config = dict(
    model='image FSQ autoencoder',
    dataset='photos of plants and fungi (iNaturalist)',
    train_examples=45211,
    image_size=64,
    crop_scale_min=0.7,
    horizontal_flip=True,
    bottleneck='fsq',
    downsampling_factor=8,
    encoder_arch='regnet',
    encoder_norm='batchnorm',
    encoder_activation='gelu',
    encoder_drop_path=0.1,
    encoder_depths=[2, 5, 5],
    encoder_kernel_size=3,
    encoder_stem='single',
    encoder_widths=[80, 128, 240],
    loss='l1',
    latent_channels=4,
    decoder_norm='groupnorm',
    decoder_activation='gelu',
    decoder_weight_standardization=False,
    decoder_widths=[32, 64, 96, 128],
    decoder_blocks_per_level=2,
    decoder_block='basic',
    decoder_attention=False,
    decoder_upsampling='nearest_conv',
    levels=5,
    init='trunc_normal_002',
    residual_init='zero_last',
    optimizer='muon',
    muon_scale='original',
    lr=0.02,
    momentum=0.95,
    nesterov=True,
    orthogonalizer='newton_schulz_5',
    adamw_lr_other_params=0.0023,
    grad_clip=3.0,
    steps=13400,
    batch_size=128,
    epochs=37.9,
    lr_schedule='step',
    warmup_steps=670,
    weight_decay=0.008,
    adamw_weight_decay_other_params=0.01,
)
Rows from block 9 of the encoder of a small image FSQ autoencoder, named by matrix and row number. Rows with one number belong to one channel. Each number is 500 + 25 x the weight over its row's rms, rounded and kept within 0 to 999. All counts start at 0. Numbers have three digits each.
After each channel's rows are labels from the 100 images, of 14976, where the channel reaches its highest value: "colour at peak" is the nearest of a few named colours to the mean colour under the peak. Only what is clearly more common there than usual is listed. The data: photos of plants and fungi (iNaturalist).
# convs1: grouped (15 groups) 3x3 conv (encoder.blocks.9.convs.1.weight, 240x16x3x3), inputs within the group 0-15, a 3x3 kernel for each
# convs2: expand pointwise conv (encoder.blocks.9.convs.2.weight, 240x240x1x1, transposed), outputs 0-119

convs1.88:508492478505542465515507462485508494521537480507523507482492493493504485494454472498527505553412452524481514510471508499464477527460501505499496459492492513577476503496479541471505526493513484488462499563488499531485527518519470503513486489522490475495531541490495509471493492495512522490477441477509526502506479546472503509492516511519438523504549512503490516530487515501514504476481519497514507493567490478496497530522471453519507
convs2.88:500531520507550488482552476455499551493522524513528521497451509479502453480473486510489506500494487498465504455545529485544454503527503517500496480470502503514521515513497506500463481495490525486496484526545517462561516451508513495502432519532516492507479501533473535521534540487472471465506481501504477485503533504520486514498504524458461444496480497518536540
colour at peak: black

convs1.49:488527500512511469519488492518491490484452490464474494495476512505519553490493518498537533467510492486489560512505517502593499512495518492508516506538523501509510473534491501488470511501507496480497497469496522510492507501473507346496516507486500484509460507472492530491490478502492506528482502476481487504492497480489476513492510509504482507481488513531548508512496487530519490494514493510467519536498521494438491463562489486494484
convs2.49:503489495477510484514548539513465518511477477507500513498509499501516512506510533530509506542498501516522508515476506521459504530500495507478469553470508525485504530525516500518498505548520514476489494491475491477541501505509560544516456479488498450488464511486496475514513446484480445509481512499481466481503499523559563521524515505527501466503480461462501508
colour at peak: pink

convs1.33:512551499507573468480490449499493458461591467488493482500487510529456496486525482502497521494428537538503482499496521515440524520514512510503507520478494487519495461509506516506469503489515485496485500477494533514499503515527523474512496494535514514526506523488516483486490484467513509480503516487486514492512564458499526492503495490493476513503503512506474476510466522515508495495506515479605462499489517514501538496520470516476467
convs2.33:473455520523492483507487475538531430525491500457501539552511512501519509499488506475512518509500501475521502468484515498553492526501502474524511527512461519502541515492503508475467477503517537502548493535519530512521495508485495502509517473496545528494537469436513467470491498511521487512519500530466506486500460513482494524490484492506497468496523481461502472
colour at peak: grey

convs1.211:533538536493546518480511509525492523499472519514515514505500529523445502503477489503508502495478514495506498492474486477532506486481472543525501485462490478509511495513496490509519480464487485475481459576507495517498488473473484475494498464483515524516490420485487480531476514504480551482508508513506501487471518457493501467491464492494437502524518541506504488551569496528522487483486510464446476479493490464535480562511520495519527
convs2.211:513514508495495534492518502481552483507571486536541483498462544512462491520540529494469497480571522496494493554471491518480502475480497479483494527441514503498477497484511490534539508510504537550483491499483461500509505479522521519551511495504508494480488532508516490545517489420526510518497504487458511522493474514486512507507521509520538491482490505520533466
colour at peak: pink

convs1.48:500515495498527499506481486511511507499550491500494501495503496498510548498508495482523491483502504489500519509509506512309505507517506491497499508368507488500521486502495498524484495496523509480483500494491522507491508496491497537507510514496500505494477490458494508503500525509487498498499494492480478465485498477476490478495530486502514523486479509507520510485420484512512500508505487511494503515524502497478500487528503507502509
convs2.48:535505478495470469502496499483503489559484521522499485501506506512503492499475507493494514531496483500536473497469466508505484471496509518493499497502493464506491465491568514512478501498500521478508483509505520533487477508499320454523491496503490499516493528487483565489500432499474408498516470500521490496506499517518483488526484514496509518507487492481483493
colour at peak: grey

convs1.144:494494482510552468520472493530494521486475500506521517486502475481492494452475470504473494466427527485493509494503521520544480484516521485472498494572483500479472478515516471467471519480478492505503492509497511496524527513500534543499513484479499517506525539530507566545512536520533550498533508510538500517465429482490477491497491477452556481493470460509520535515516488508500504511499528496508483508473520491507505519549478489516550
convs2.144:525480506457506524491469496509513520496471511534490492578482522494529532521543497503503532531504489510496481474490510512505458495503456493474520536492481498535538467501515514527512522497452478450495525491498511502495545503493509450467448510480472498473505482494502510440446512481522507498471456482530495489458496549497510461484534503485510523479493503487524482
colour at peak: white; pink

convs1.198:508502506481515493501484503488493490526537498522524506496514493509497480492488477508504511500505502501474513497495493480474490495501505504485501490521477484450477496487490503512475478476507508475490448471482456468509486493503519498488512534463492478488525495510515501529525502508529496491502513508500501492514513497501542487521534510525494510487511494494472507509512480514499477474500494469718502499461482486500495508483495519516500
convs2.198:513523495502429510489503449494506508449534494476467476478504515509498518503517468493472512507484499456482512513467495514512519494453530500507519471521525500515484496521503501520491498440541484501495487491488470532531498530484496504504533525500477519473496547478482494499514479508494494597509498498455523511547508486504453510504462483611505498491453505503482528
colour at peak: grey

convs1.158:492514504458529516473451475508499497512477503532551522506517512475479538484477469494514501534521496474495485495520507501454520493542534471497511481480501494501481464483484486606477496514462493510514543501523497456514532482496503526482494477506525511498481456492497496501498507512490488496489521525512475484472544476484503470478493496489632518508508485491492507458541522491496493512479502458459497498491486512475498508486506513505521
convs2.158:478511497476532518499473478511488488488513516552536540485519490501516507492436485482523528532515491474527507500493485495476521550537487489498548480485522498534499478506511520483516525538508497502528504476485532536504494432529525488495555466500506517484516496470462508471495501513449476490491500500486521463456518477525502468514497536430459519502488479533507479
colour at peak: grey

convs1.108:520510476488583481493485497515473513467474469495498503508513500519399501498532498494504523485530511509467470487493487489491524509479495504499511524391519498503505479526506497461527497498496486491503471554429482468455486505504516502476508486482470467490443532508533502500497491492520448500503503522479511500481511497504506534521463511527437529492495516497531501513469499502521500484513490531520520514506468492524495515511479520497489
convs2.108:487534513467481521486502555511531474464502516474515518530492454521544521473484479497488484525495511486513479548496471493489515524489529485494500473498513513469447496468528483528481513484545477523510487527484512513496466481517502505486537489498521515469539456507486527495493504509510510493522522507546505535520443508514476508562483481471505479509527494528514517
colour at peak: pink

convs1.195:474479518455497459457482482514530498531502467515509532502502489491490501493494541492503504547524476497473467495503475470500507501472490479502480519488512494518474495468456490483492530474519446478475491534438492502483526516461474533558465482456499469513457460480514457506496474485466531502517516524522533502527497528526524530520519517513471477524511497493459478501479476499483499523467489459439468505523529552529481490468461504482515
convs2.195:512479508513479528506533466537540510522480512487442508538480457475480466555512518515513521488454485503473555512565479475485531487528527472525443480537439494519515507509491485520525496495470525529505506500509478523518487534476513498517456473486517460527510496511519485519512473519519494472498524479482499454501526523469492520519503476503545497530517495480482493
colour at peak: grey

convs1.13:495498484511529474494469481508481487505485509522475492522496500474532519502493499481482494482652499484494485498496510490498522495466510499507497505549498490497486506505493548487492537473489532489495497532490515520515500506467500517510480500476519505487481517492488537503498461482501577518500496508505527544481481502482518500481509486488397525492514506505501513501501529506505500488521505514397507496499519500500492492474478511481486
convs2.13:468489498485502524510495498443514534528507495502512503499502492526531596449469488491515511491495519485502464488497483501507524453505495469527503493518492437507480526509516542516481497517512514488487507508498521521472475506502455433533506507505481517470537544506501517479476536476513535474490480507508538499513483486494479481464473491490507569491495492467495503
colour at peak: white

convs1.97:494520527498474493530475491508519539495401498472509533477510480534551518515543497495488470475472501496468517512528511533539496517557524507501489495488470493468496491491473529510478508518476506504526464488483517478488500499478472598491491486470502524520489482497472528501502517490500550518477486486499493516441453470478481492508513485540518511503529491509500502480481481480512495495506493504543509518485499475465484447476440502485472
convs2.97:526508486496516459518520505476537485499513497505446503539495518488511498532498518503467454512505504489456511533553515531450480513548506490460502487488500478485459458481489508542514441459522464530514469502508517556515507522515511498531480500482478514508485484545497497539524517510467508450492491498547497530479556503505530541538486514466482445478456500519463473
colour at peak: black

convs1.61:506497499497505465494500493505474502488493491515490496505497488483578523494507488519506522508490497498505503494492492494722491505484492510511495497590512507500497503508508497444479493500525506500510519528522507515501501525500512462506491490517501497481492488478498528475512516486500492509492505516489499499505485509506487491482528510509505508503473516486503498512479475497491496498506510510497487491509513498487486499542517508508489
convs2.61:506540492515484535509483498509529482450490510537494498504502519510489502470502472495499495509501507497528484497484496493507493493497486484492503420496499604529529439488422502502487487517502481449525494515517526522511517511500533583472528504505481536568444448491510483500490424500511508504510507500510472513503519482469507461542518491501512446488528514452499501
colour at peak: pink

convs1.220:480474473460551463500491519493441477544483499452499481517479496500442528499517520489531488566561531496471446489462495511503479485511509495503494494464486499503506489487496446464487527529480462463484519536494464459481526535486516488531527514493493498510468476505514513503483483471476508458506488494504494503494449495500500502512486506550527475497520470517500506509578491485502498529495486504519531496510477486545489474492506513458472
convs2.220:503491484504525481488501487491493444509503468472489534516488528518472503530505542515474527482504522462458496560531507483495566532483523499496501535524500522532508511459515506517483439457538499494488478491487446477521497487521478502520541516534491523501475503528489498525492506489517514476491535486480509488484506484499494470486530509438496508498483481509511488
colour at peak: black

convs1.106:520523509499509488520526511503552502518428467496505518478484481557466455502466511460541501495515520490501495502495530493462511538509523478488515485480502508492483476455496519484501507515494509539502447509461501515505505479504543544551496488488513513499520475479492490509497488469504489491488473502469533526495410484516505486511468483538504467477506485473496487518527506496474497460510488533611499489484489487487502470530505487507487
convs2.106:490454477498533518489517495473531509482507489475508531547499508505461513538507465507477497531473496496461445443471487479520488507473491484546482502477502466518513498488493465472507442493559465453494459568497494505485483500504553483517486516511526511505487511496490514497507496499516453522495544507501495533501486470468482522515486491495538526512505482496511540
colour at peak: black

convs1.27:483505479523509502519514497498507503501517498478461511497522509527408495478492511496515520487560515512482490497490502520514505471518473510479495470469454491481499502511508472455526521520492445486500538563537526507505538498500557523517541513530489472509445417499464489497504468493523526522487546495527500480491504537509504496494503475537531519500522507489494478505538491537530509481479503483436508479480476535502507498475485533494511
convs2.27:487509508516504516495535487509492518537468575502523532475470530525496522499512514515517522503466474499488513493493497514536499539542502500486496518497524465488506449520509530464470481477502484503550501535484515566509488467486508483507518517517503531520480550398502490462508459534503486515506497509514497455528501480530446500524494531516545472484467474462485497
colour at peak: black

convs1.146:505505517487446484513516501491494522501495498479495498494497498518496503505497506514516513499457522506507505515498508500487464503499478498507509462483467494494499491508505502504505489501506496500497476545494489491490496482503476546510512499502498466496497482460491485476497485512469492473471491493506492496512467521498503506468496497481488511494463496506505504502736499506504510501493495494489495506506518502480489510488495500485506
convs2.146:516488519517525461506466509479532543541507503487509503511503474506484479509500517518494489525475519513481503533527487483504541491485507510469474480503487485484508494485548500483496501505498503493529502485493493494522491490501578503482489495498524497524553517520509513498498512476513465500510502522454488514520493503490496507487488517499477490490492499462473536
colour at peak: grey

convs1.2:497493507530476521515533508503536501507474520492544487506497507497461482515497505511528514518414510513538526515509483511483474490522489496497501479464502498496488509515510470494490469535507479485492511487508466495494500489499486488507494482502510474495504540516477467490500540511515449496508511498481485494534473523488530484524508524510602473504475483487503486483488457496444478469476497469632466502506480507525481520519512507481518
convs2.2:487528471499503546509526527535573454461491519503521485529515487487488493505467501469509499502505511517488495508478469498492495536488484515518499473509516559459548531479491506487542489495465527545544490516469537489468531477493406509480536492501516479468525479486495444485481505517456525515503496502550493500482494488511467512540561550504474499507508513453476475
colour at peak: pink

convs1.209:479501490600544526495504478525487512416466473512510517491506478537514463510500478512514514420473500512533516505481513509549487493495494483489510509471500497486501499505503564599505522482473528522514510529494505507510477487494509502498491477487486511500504478478513495479537507515507524523495489486494498508487490483511479487505519506456452500482533500492502519463553506466490489512518505483471494489484525462499493455473529526532499
convs2.209:563538474518532474469498498508449506515504452469434515486486488485511540524506511478481462477580521509520512499471519495474503498507534470509492511477525461496488525525504504542490495520480500488494519462481519542532488540550480498508522521504547489471512526524508505491563487470481520493524467479495494515489497540505484517498534498494446535501489520501488541
colour at peak: pink

convs1.230:498502507472542480489475473531521487510498439535499486509527492514489476501486466475479507488461489467507498487488506472514504487476508487503481538521459466584496465496469500488525494507461529554508551520519505533486500526516529476462556503485475496487520500487501520511497505479501495487498521479496499467455537512478492456546514481495518483522483475551508524511504480476540479489544509518550570495551518486506486495466480507480509
convs2.230:530462568496469503531493499503513519510502498494513506445504526502495465473506503462458483469463498443513533545522557516515487542509522513502492495496502499486495477516489468502502520483474505526455485514467518512492519500517485504498476472501516523510487528522478504455498491516543474504508509482493491503483479488506485490526543524512454490461484490523489499
colour at peak: black

convs1.44:510515512518401507518533530514507504499348504513506517490504508487603483486491491480487490495586466509496497485485500461539511486475478484502495522500525491513475516495503491448493485505476494507470519504498502518493495490481497548499495496505522510513504520513494519501493511501531475533503525491507505485521506515509504500499520490494517518483483492503493504485556522500495515507502501502540523499494476499512486500513508494523515
convs2.44:474519516499525554532504517496474483486476468451506503508502490509527517467492520526542482522512455529531476498486475457519458520528471459515499500537515503533473509497492475505512511511504521455507488510489551507513496501434507515487516544513489486500521511523514486519540521481495486474483435488509504449516467513519487490490492472465500493586476470505482464
colour at peak: grey

convs1.43:504516504526424497508541495514512519529428529515507513512503484539518498505481490484463486481479485522475480524486475486504506510473525483487501493500512512486510505533503549531508506503517483452494520566473517509494497469491497503451517494488503528522527481533497505518470499484509552486479492500516511491537426476499530470503481468460550470531494493496488518513592536532490505490507527509462499533480515494484497480516479498468460
convs2.43:518487531501474514526458492509476529488488482540519523491508517515466548479515510455442455469468495467500514495428532485505476503450480507482476495472498509464485476522522454482537512502534495510487523493533435515496524481496496504524521469513511508458494511496516464486546500484537522531474502521506503544546489512516500441513508474503489523520501521507486491
colour at peak: grey

convs1.98:507482505531587528518490518488469501495441498484495508479510491414438458495532501518466506499515502520489491497510476494487491492474501501499490517481511500487534504471522518462499479499498505514515523508480522481532502527538494475475511499514475506488514538470501509480520502519496464490488495501519536507520481494485519544510506493501600474482488485470499486465580493483500489505494505459449517512512491466534485478554496508501515
convs2.98:501510490495468494476505501485501563437521498503496524506499516500497498505501546498488469486483499522466519540471547494523509526493512465500494469478485511536484523465532541494536474487525499515472462465472549525506510528516481516512513496532532511488476482498512474489533525494507515495508492521512483494521501529490510490526386510495486461508512512492518490
colour at peak: grey

convs1.234:505489487466505479494493487499508497507617521495510503503509501517601501498486474501497503483543486497506493475496495477515507486500495490488480492502497496498503486487488480513495497484487511514505527467516494502501507491514505661501493499513485496491501571496498506512501500497527510529514526516490500495506424503496489502524511504540495492506502504487490493490578491483496504498516515498506524499511509497499505494479479503482510
convs2.234:485519476496489488526500513488495501520524502483495514486491495497498502488510500483546439527552462545492496499493471520508502508506503488486479505508498490478492512509506536517515492479499499489480498510491551495504499492488516481495494502503531451515503504507496493506715511439514490473491529504488506435482505489494516525504515483484507506509510510510492531
colour at peak: white

convs1.120:529504506540560473505491509505471496514562474502423503501498508492481507496495535502482497545483478506495536503512481476604477495512512493516498521413527516480483493508524512484502530476515495523472507555490471483513468500476501535507500502498494510498465506516500524479502467506477469516510483532503504528479442508482508489504500507505511486512524515482490501510409513534518518509486493498565507504477502491517503493525486501506495
convs2.120:544493483476505486516460504499467520451498539533507480489482500477490533467471513478495509499493508480501499462522490479469501476487498502522464461518500505462477500462512503524479478520529543506518512487527475491523517510503482511484439476502534486495498528448485511461501478472488463460510501508505504516529443522485502502504498515522535517504563508508482513
colour at peak: grey

convs1.221:503503526526478512497493496507482504483520508510483511496488486498498497502521485497505502492531481491489496495495500501705497518512501500502509499505482504517490509512502503487516506511522500488488494469516503515495499506514497498515495515525501504504492495502515513506495507506493519496510510496494505501510518495509503509492496486495480488508454489511499510504500533503485499504505499510662487484498482491512494490482464503491509
convs2.221:451506514516492518530522509483517516479475502495489478503505503494492511472496457491497476457508524520504517499476511495501512518524519493522482513509494487509496497497530503512506478430513493498510525529502492469467533509489466494471514519497517513487524475487537516499494541524477571514508487515530536522506485509482422463485505507510520524506501519458504478
colour at peak: black

convs1.154:495479487476477497481496507496492489511569436534516506500504499481504477503495471479470507473585478499518503481513488493451504494536523516501473553534552478538509503487493512489443509532508509510508555457472529477519494525507515447511499502511498482486472475527500497510463500472513471547533528518480526518463512497507496534514500525540449495513501492506488512511441528496484500502515483494511454468504485510498518483524538483454482
convs2.154:514496576503469484500506539462517436489523416522477496480508502491490519478490490513470509492527505516475485487529518494493474502511513497500503467502518495512492490508462495498535516480494532487461504480490471512530481507503559496506507471533527470554517508529481505551500503477471485480468505511492481495483470487474529525488477536454482512458500500545498548
colour at peak: white; pink

convs1.80:483506519515514520539536519473514485498505504520501477574546464572526483518532512493497496487562510487480495516541534513460525526494514527495489475433480488488488478475512466553494488474485486518488540522512497503478500485518485471492501503505476499496518519575523481471467495515530543537470496483493483521499494462489495497537483517494494492538514488491515514465495466499514484472498520442497480503495498456491490465545476493481526
convs2.80:483508485522467498522501532535491539517518506532486495535513540519491517497537508486479536493518511492491457479470485504549514520515523512521474601514499490520539512491520499488508505489463471520484502524500531469470498505494490484487445529487501490500482516499512527461448491495480492523484529515503502496512475473418505497518487453479509501509481483496499507
colour at peak: white; pink

convs1.54:491487474492637503473492495493504524501541512501523477523523530494484502483477505463475480524589450485495466485515489505501506518502502475488503496525471495481510486533477486581493460465464519496513481460501515483521506486500522494524490497481516549497500474503510505557517538537495499528510513500487490485502470468498515498500517509494458502477523489472485474496496464512486520480496466474510493479476497498499519513481530510504488
convs2.54:522501484511486508513511531455520522480510517527502484509501499446516524499521512509530522500521497558517515460541510445513523455487492521544475463534478497489525525460505515520505492492527511499520504493530541463510483547469517475524482488489505478512526480515480519472480498503473497439502487486524483459461512508488519441481452482476550515497520488460503502
colour at peak: grey

convs1.212:477480517454486490484482480496513505529535501479484454508507514518451563503518484487478471499579487494485483505490515523469490488486483473507469493551490507519501503507492468449526497516542507490501494477508510524513524516530515490559502539534520512514502510480522538492498513493473523476508483492478483513500521523511505512509514506535597470484471463532503498515472498467474522522530506518580504488484476512501477479471452501487478
convs2.212:525460542487512534476521547448508523498491517531486479506519501510526470480518523484456438502491515459520515535521488524517506482542502513493499441510508465523489515519484432501520470467505478537478501516468513527525509509506542514496504490485489488528512516505502501548564455506530501495469513514479504530504515499474494490490477504493490524457498492454526471
colour at peak: black

convs1.23:481473493501536477488489474503537507531488542489517508505496492475476499509501481481483487509471509502501478498498515494572470495493486515529486509451515519516505486491479479475534506497496473472479507551512491534476535499539509443476508522504506486469467481493480508516493493495503533512484506493496479501478547503495493516511500493466614515503468523482492476516481507522509503479513449492611507478471499540510510522470485535515525
convs2.23:518436474494510490475531497470473430505497459511506522504534550499500490479513484428517475493484510456537517472485531505520424501503514465515500444491466522447508501494530455494458517469503530517537485520471535493500460491526523510492492524492502526463544513499520494500514526523495522514497519508475498521461484500480513478492503520470519470484534525504504453
colour at peak: grey

convs1.30:536518503521451508505523491465475466488496492478481506484501504504427512505490509521490493488597502531498500531516508546507504503505495480464481468438497505472483479482541503521486482482505515487497488530537513519491498534477498539499484499478500492468487458478483498487468498501508568518496485514523538515509492490499505521508529475542475499528489503500525467527508534496506482517449541515397496513508518497497492477500506480483460
convs2.30:466549517534490516497489495486529533511485543548494513502501487521491512494515478487476524488485524487532502501500484548502514521479535501518493546513453476519524463507487486481464492491523523524546517475511499523479487504482486488530499496526494507491533549477461497411472504512467477513478555503458502478512496454531449481498485486518476472483454469497466529
colour at peak: black; pink

convs1.137:509500501507477504515507514500518499493506512490490497500520492492487451491502502494482481492508489495486488492486504476515520484503492505491492512514515503511503495504487483517484502497487506500502508749492503497506511501525514472476519494500474498497495512447481481481498479495501489523491499493497511482491480502501505480505514484478516473505493488518504501499484483505513514487472497507468517502506515499522500493491524496490494
convs2.137:490521524588457505541505481486500499518511479508513490503501471517501485475488509484456505501503506488495499575517494482522490473490503519534497513483521476428469477509508472521471478475520493509488486491538526506511501507511501520483509500595513495496490541495491517489496485498518486492508526592496513513495490451468500510462490506487491503488510490493521507
colour at peak: pink

convs1.166:481488507479428489502473507521493525508492527531495501498510476458476478481500514501495476565565517504559473515514499526420488498474507515518502493559502503525485478505506451564538498494477492487482486519476494491478508514480493531505472498509512475514493572519503507485506508498529485516484535489524469479486465512515505527520490516522409504512515519488503493503540538501522498493508511481453496496490510501493519486457529500491490
convs2.166:513531484491497476501484452479500478487481489492534494496506504491515483540426534419468504507501500486486505496459487521508452516534486506505503437515500500474574502479504483456486512503456462467468530533475460525487509471502509501491524530491483550498506515495528501467504481485496546503529521496487488525431504464536499484541475483518494493488496492475476509
colour at peak: grey

convs1.215:484501477438519472449483472492469493503509493537498494515507530486483530512472521506518502567519532485536520516474507488558521509541485499526537476457517473473484482486491457504465479440490450458451443505496490499486538496492519461483476486496496517485474472487505469489459474467462464480460495481504494496487497507508501488487486495533502494488501526465523480530517473487524459504491502497520503504524508482545505552514529477528487
convs2.215:489504493518471475493458477525490497511470470467599531488522474465482485475457508505472517500523499508483444534478481543535539489504522490512493505485512525512468488490517519474489496474490501547548535488504507544489477466493473503471522508483482511479449494458519510508473487484507490485490488487488508536497524478490458489479539458495509536524506519458484533
colour at peak: black

convs1.205:499522517535508517497518484501547487468498513470491498493519496510535521506520501508540533483456499502473477506487510537480513493512497514472520520416504543543514483525485475481522527504515509492490547439525513536505537514521461529484442499490486490481518528491518502506490524504497545522493479527522534522465494467540446491501530516452507462556529506472475483487530485486494481513552507490535479487486507490491503438491494496467496
convs2.205:493551498497505510471480503500491509487461474517495454511489464514550520500525508532522521540535498505536454541471473482501494467573507487499455494498540456501501478505500495514472487522500489477527494521524523462496487506491527484488504526511474518515543511490481522490442508474474487457508481485482490480494449493502499507496500498451555540501489506505514492
colour at peak: grey