config.toml
downsampling_factor = 8
encoder_arch = "regnet"
encoder_drop_path = 0.1
encoder_widths = [80, 128, 240]
loss = "l1"
decoder_block = "basic"
levels = 5
muon_scale = "original"
lr = 0.02
nesterov = true
orthogonalizer = "newton_schulz_5"
lr_schedule = "step"
Rows from block 5 of the decoder of a small image FSQ autoencoder, named by matrix and row number. Rows with one number belong to one channel. Each number is 128 + 32 x the weight over its row's rms, rounded and kept within 0 to 255. All counts start at 0. Numbers have three digits each.
After each channel's rows are labels from the 100 images, of 14976, where the channel reaches its highest value: "colour at peak" is the nearest of a few named colours to the mean colour under the peak; "peak at" is the part of the image that holds the peak. Only what is clearly more common there than usual is listed. The data: photos of plants and fungi (iNaturalist). In brackets: how many of the 100.
# convs0: first 3x3 conv (decoder.decb.1.1.convs.0.weight, 64x64x3x3, each kernel summed), inputs 0-63
# convs1: second 3x3 conv (decoder.decb.1.1.convs.1.weight, 64x64x3x3, transposed, each kernel summed), outputs 0-63

convs0.27:092117130110149095109112146136144104174132198133139089127197135105173151090145080170142128138160127129078117067165170091173130118126101154120134135128149160093128164150166147030125138053117107
convs1.27:126121121155085133161155087177149142106174080083124130140045075096134103125097110057114172130094104136137138122118063128076132120116115121166150133127138118148103136172104105220107094153163170
colour at peak: pink (26)
peak at: centre (30)

convs0.9:120140085142129121094150090131122109136152138126191164161114187076094164129114128153109149162180153177144142082143169099148119106143176123124078056117185080114159166091185080141099085103119140
convs1.9:103081166081123141136093154049087143091083059117134105144151111171159143147086153121109114143111132129158120181095109112154118128064086153108153171144101173139156150203114141154146171154080116
colour at peak: white (51); pink (25)
peak at: top left (48)

convs0.8:076176138134152100117175196101152182140062118133177112152093092098091144078122144090169082160124121086148078194144117074143095135113108130098115125157115093104115111132178068126116121102115142
convs1.8:117179105102125148163108136105065102136186143089115085127174106120155152115128118130116167119123191181082175059159131167144127116228140107168134092099164117163120130119086136120119102167158122
colour at peak: pink (32)
peak at: centre (28)

convs0.1:086092074192190110104128063199109135151132201120139095142125136103113149112140113135175165121111159135145131124136163153165090092136118110135162135227101134160135134067142087134108124121098140
convs1.1:147138139090092172128071143115126081088139106124137128089142134170086109175120111116095161116167152107138170104131095080129124135118099065162185036175112130099094130134159107133161134083133208
colour at peak: grey (68)
peak at: centre (25)

convs0.16:074126120131081128094130129084153154096140119126120137089075123076144157121155168037176117139053156139159145057108192137171150158184154117092136132125140106150165134170109095107148128113108141
convs1.16:178145076150156144155174088117118102127126142133105156113132115111107112123144156154134113128133119122150122135091077143153131089116131055117078057086143097152099037119163166079180154180164182
colour at peak: white (76)
peak at: top left (39); top right (36)

convs0.34:125150083123120130141112209100156113130102174180131116121170072087116152129091091137156055117086141117097125163100174145151138152134103137075122102066192177106070086127141136122141093094140143
convs1.34:125116118144147122073168101146143163156124079121125230170153157110124088135178113087081182137181137101150117117179121132133115093107132107184149149166216102134135128127083117116128086163131108
colour at peak: black (71)
peak at: bottom right (45)

convs0.24:193125141074107161124135137112137199133140168055149116133162144164148102135037108065106132116148138159146133143124128106111092131146217132065147152130136121109168123109135137175146139184130105
convs1.24:101175061134132198146126142141089062097099114179092093149122085156123134098152133125196104070133147127167179126119086175139101087114122136159061088138124111174122119147148166119178136121142124
colour at peak: pink (53)
peak at: centre (37)

convs0.48:133107154163115119104175090126074201112190177061120161133169080152119143153103138116099084094106119145119173089067096183066158137139151117129116140122156142152079129146081089099130136156133130
convs1.48:139175098046148140103106105087119077084119105188120137163123160060132143068133133115138132133148155156087163154150171056169115163158100121102129120140143082113125104120163192099169152127154152
colour at peak: white (58); pink (31)
peak at: bottom right (35)

convs0.22:098118111139059123107156071133090207108136144108151119130087079123108086082150197102154054196133145110105142113132131119169143153118172154102133173123075095165143112093110128152137130155169137
convs1.22:172136103128155108113061149099143035133156113131137146112157152107102137151158086121123142117091123128152071111124104152134117102123135120187093047051107097104081102179128172136166144100083128
colour at peak: white (83)
peak at: top left (36)

convs0.26:159152140120113115108169102163169097136119117165115121082113080095106163108158166127150123172079184078109111203111103075123135126156143124103104098132112082069119098212142070103131121142082103
convs1.26:071093125155108123161085152080112136125122174058108148106110133185104163106112060143054142171174076143147140080097148152145077153123146156109148168139122158169141179108107150170148113145131151
colour at peak: white (60)
peak at: top centre (31)

convs0.5:118201118179144149134081146104169143142064129218146180129126136166089109142094145087118090178122115115072115101085184126168115129152117114099110135099198105118143110113140088142129105121152087
convs1.5:098157147088124096118140125162154072175162060082104167161154151115165144137156143077115077169105106096135113159191059172081109078154115178177111129124087138151111144096124142131139133168118123
colour at peak: pink (27)
peak at: middle right (27)

convs0.56:088110099153145109097103136110048099110119102135137119167106163100170113130120124084170134089060098079195094125099180173111129107100090116081129132091118136084167155106143175100191132102158110
convs1.56:126147091151120053120166109114153144126182130137127195059114126124106167104122110092145142146144102092137157086089132100109122073157152066179157174132179125125130140132142049091121146181129170
colour at peak: green (25)
peak at: bottom left (36)

convs0.13:100063087120105116119100197139092142106162124144068016106148142108134120130139119126146113106134165152135090170130124129115116124141121166105145136106182124176175120153137231104110129109141095
convs1.13:129130187108130178076115071119164140141103161151134149104088132161157176183093120053125085119111054119124133098127115120111098164117170094129075106122131181129074142157126055130143098117105101
colour at peak: white (58)
peak at: top left (59)

convs0.11:140121104106133096095112123137107172183130111143138112065137136142127118123148190098176122119097111088169106099110139104112121127146034139127144031086132154118164101123119083173185100126189100
convs1.11:119099178160154154152140113167153170161125158107099163117119081115119088154131133143048137173119174157121095150109108160140107139131178159113154202158107103131155203152108116061068138171122122
colour at peak: yellow (61); orange (25)
peak at: centre (42)

convs0.62:098132108102154074188097070141183052153189176095121102138142118120152141123135104129126161125116140136101146148100139079136158127121128126087130179238122180118106146107118082103115132118085136
convs1.62:212083120110147126082157128190137177169146115143120134115116130176086055167158213154141159166113136145144137135142134093113117125104152147140165139156140128185111143077114212152123132131125123
colour at peak: pink (36)
peak at: centre (27)

convs0.59:073070091109102124122103226105137174116122110122160062136149059140143138135114115171125110078131153075157093172129086123073107098147091090158146158101122144152170081124107169115135145117125127
convs1.59:085150170132168112128129085202135101130137155117059120180058123122137133117141129066157076171115113151121184094098171169187127121073136162147097114161090121130118174126115122144071143122129103
colour at peak: white (94)
peak at: top right (87)

convs0.36:110169102183099128106127085166052143145194118112173143124137163058079139089174149138084185091139122069155155078123110135131138134109176101137105163111119127141111149095087099086104088134134144
convs1.36:097112149100098121123097135028141117137072173130066125097111110161171120128090108123062084153113137186128114121140155099172102121180079164132129096099119172085095094156167093147162133121148117
colour at peak: white (47); pink (26)
peak at: top right (31); centre (30)

convs0.12:182146100115157144115161155107121156182092130111066130092076172127061118111168198080132129114092125093143104123153157062138125138095084101139125077134104119134123086089099094107204144111124113
convs1.12:079110137153117101108111104121117169107191140086149156085129106090102125129083061146155133096131118098092135108154147214141139147152121096083152202140108180123092159117107110158060135154155179
colour at peak: yellow (60)
peak at: top right (35)

convs0.49:187142154177111147129133049123135128041143173162089139117093135110118132145139130095139075183117093175135150108154149140139123092162166105110126155116113134169092144180125192053122082125117117
convs1.49:168118106109072193087114088117097140171144097129136133126132141158141168100093084107144170068168160082137100145107051152104154158120106098127093151161134153093175137154079133198119151132170100
colour at peak: white (53)
peak at: top centre (34); top left (34)

convs0.21:123205116156157152105081135109081150110109097135149094136134130072128156099111082146128158090175113105138102143119111126166118137142201117060077206109059194150145108128163116146119128135152116
convs1.21:149057119130068067120091134140198061158147165140091172121162107157090084163165173112132091180116089106135175119138127081143147122154133129148154119175148130099086194148101120151112122129124136
colour at peak: pink (40); white (32)
peak at: centre (27)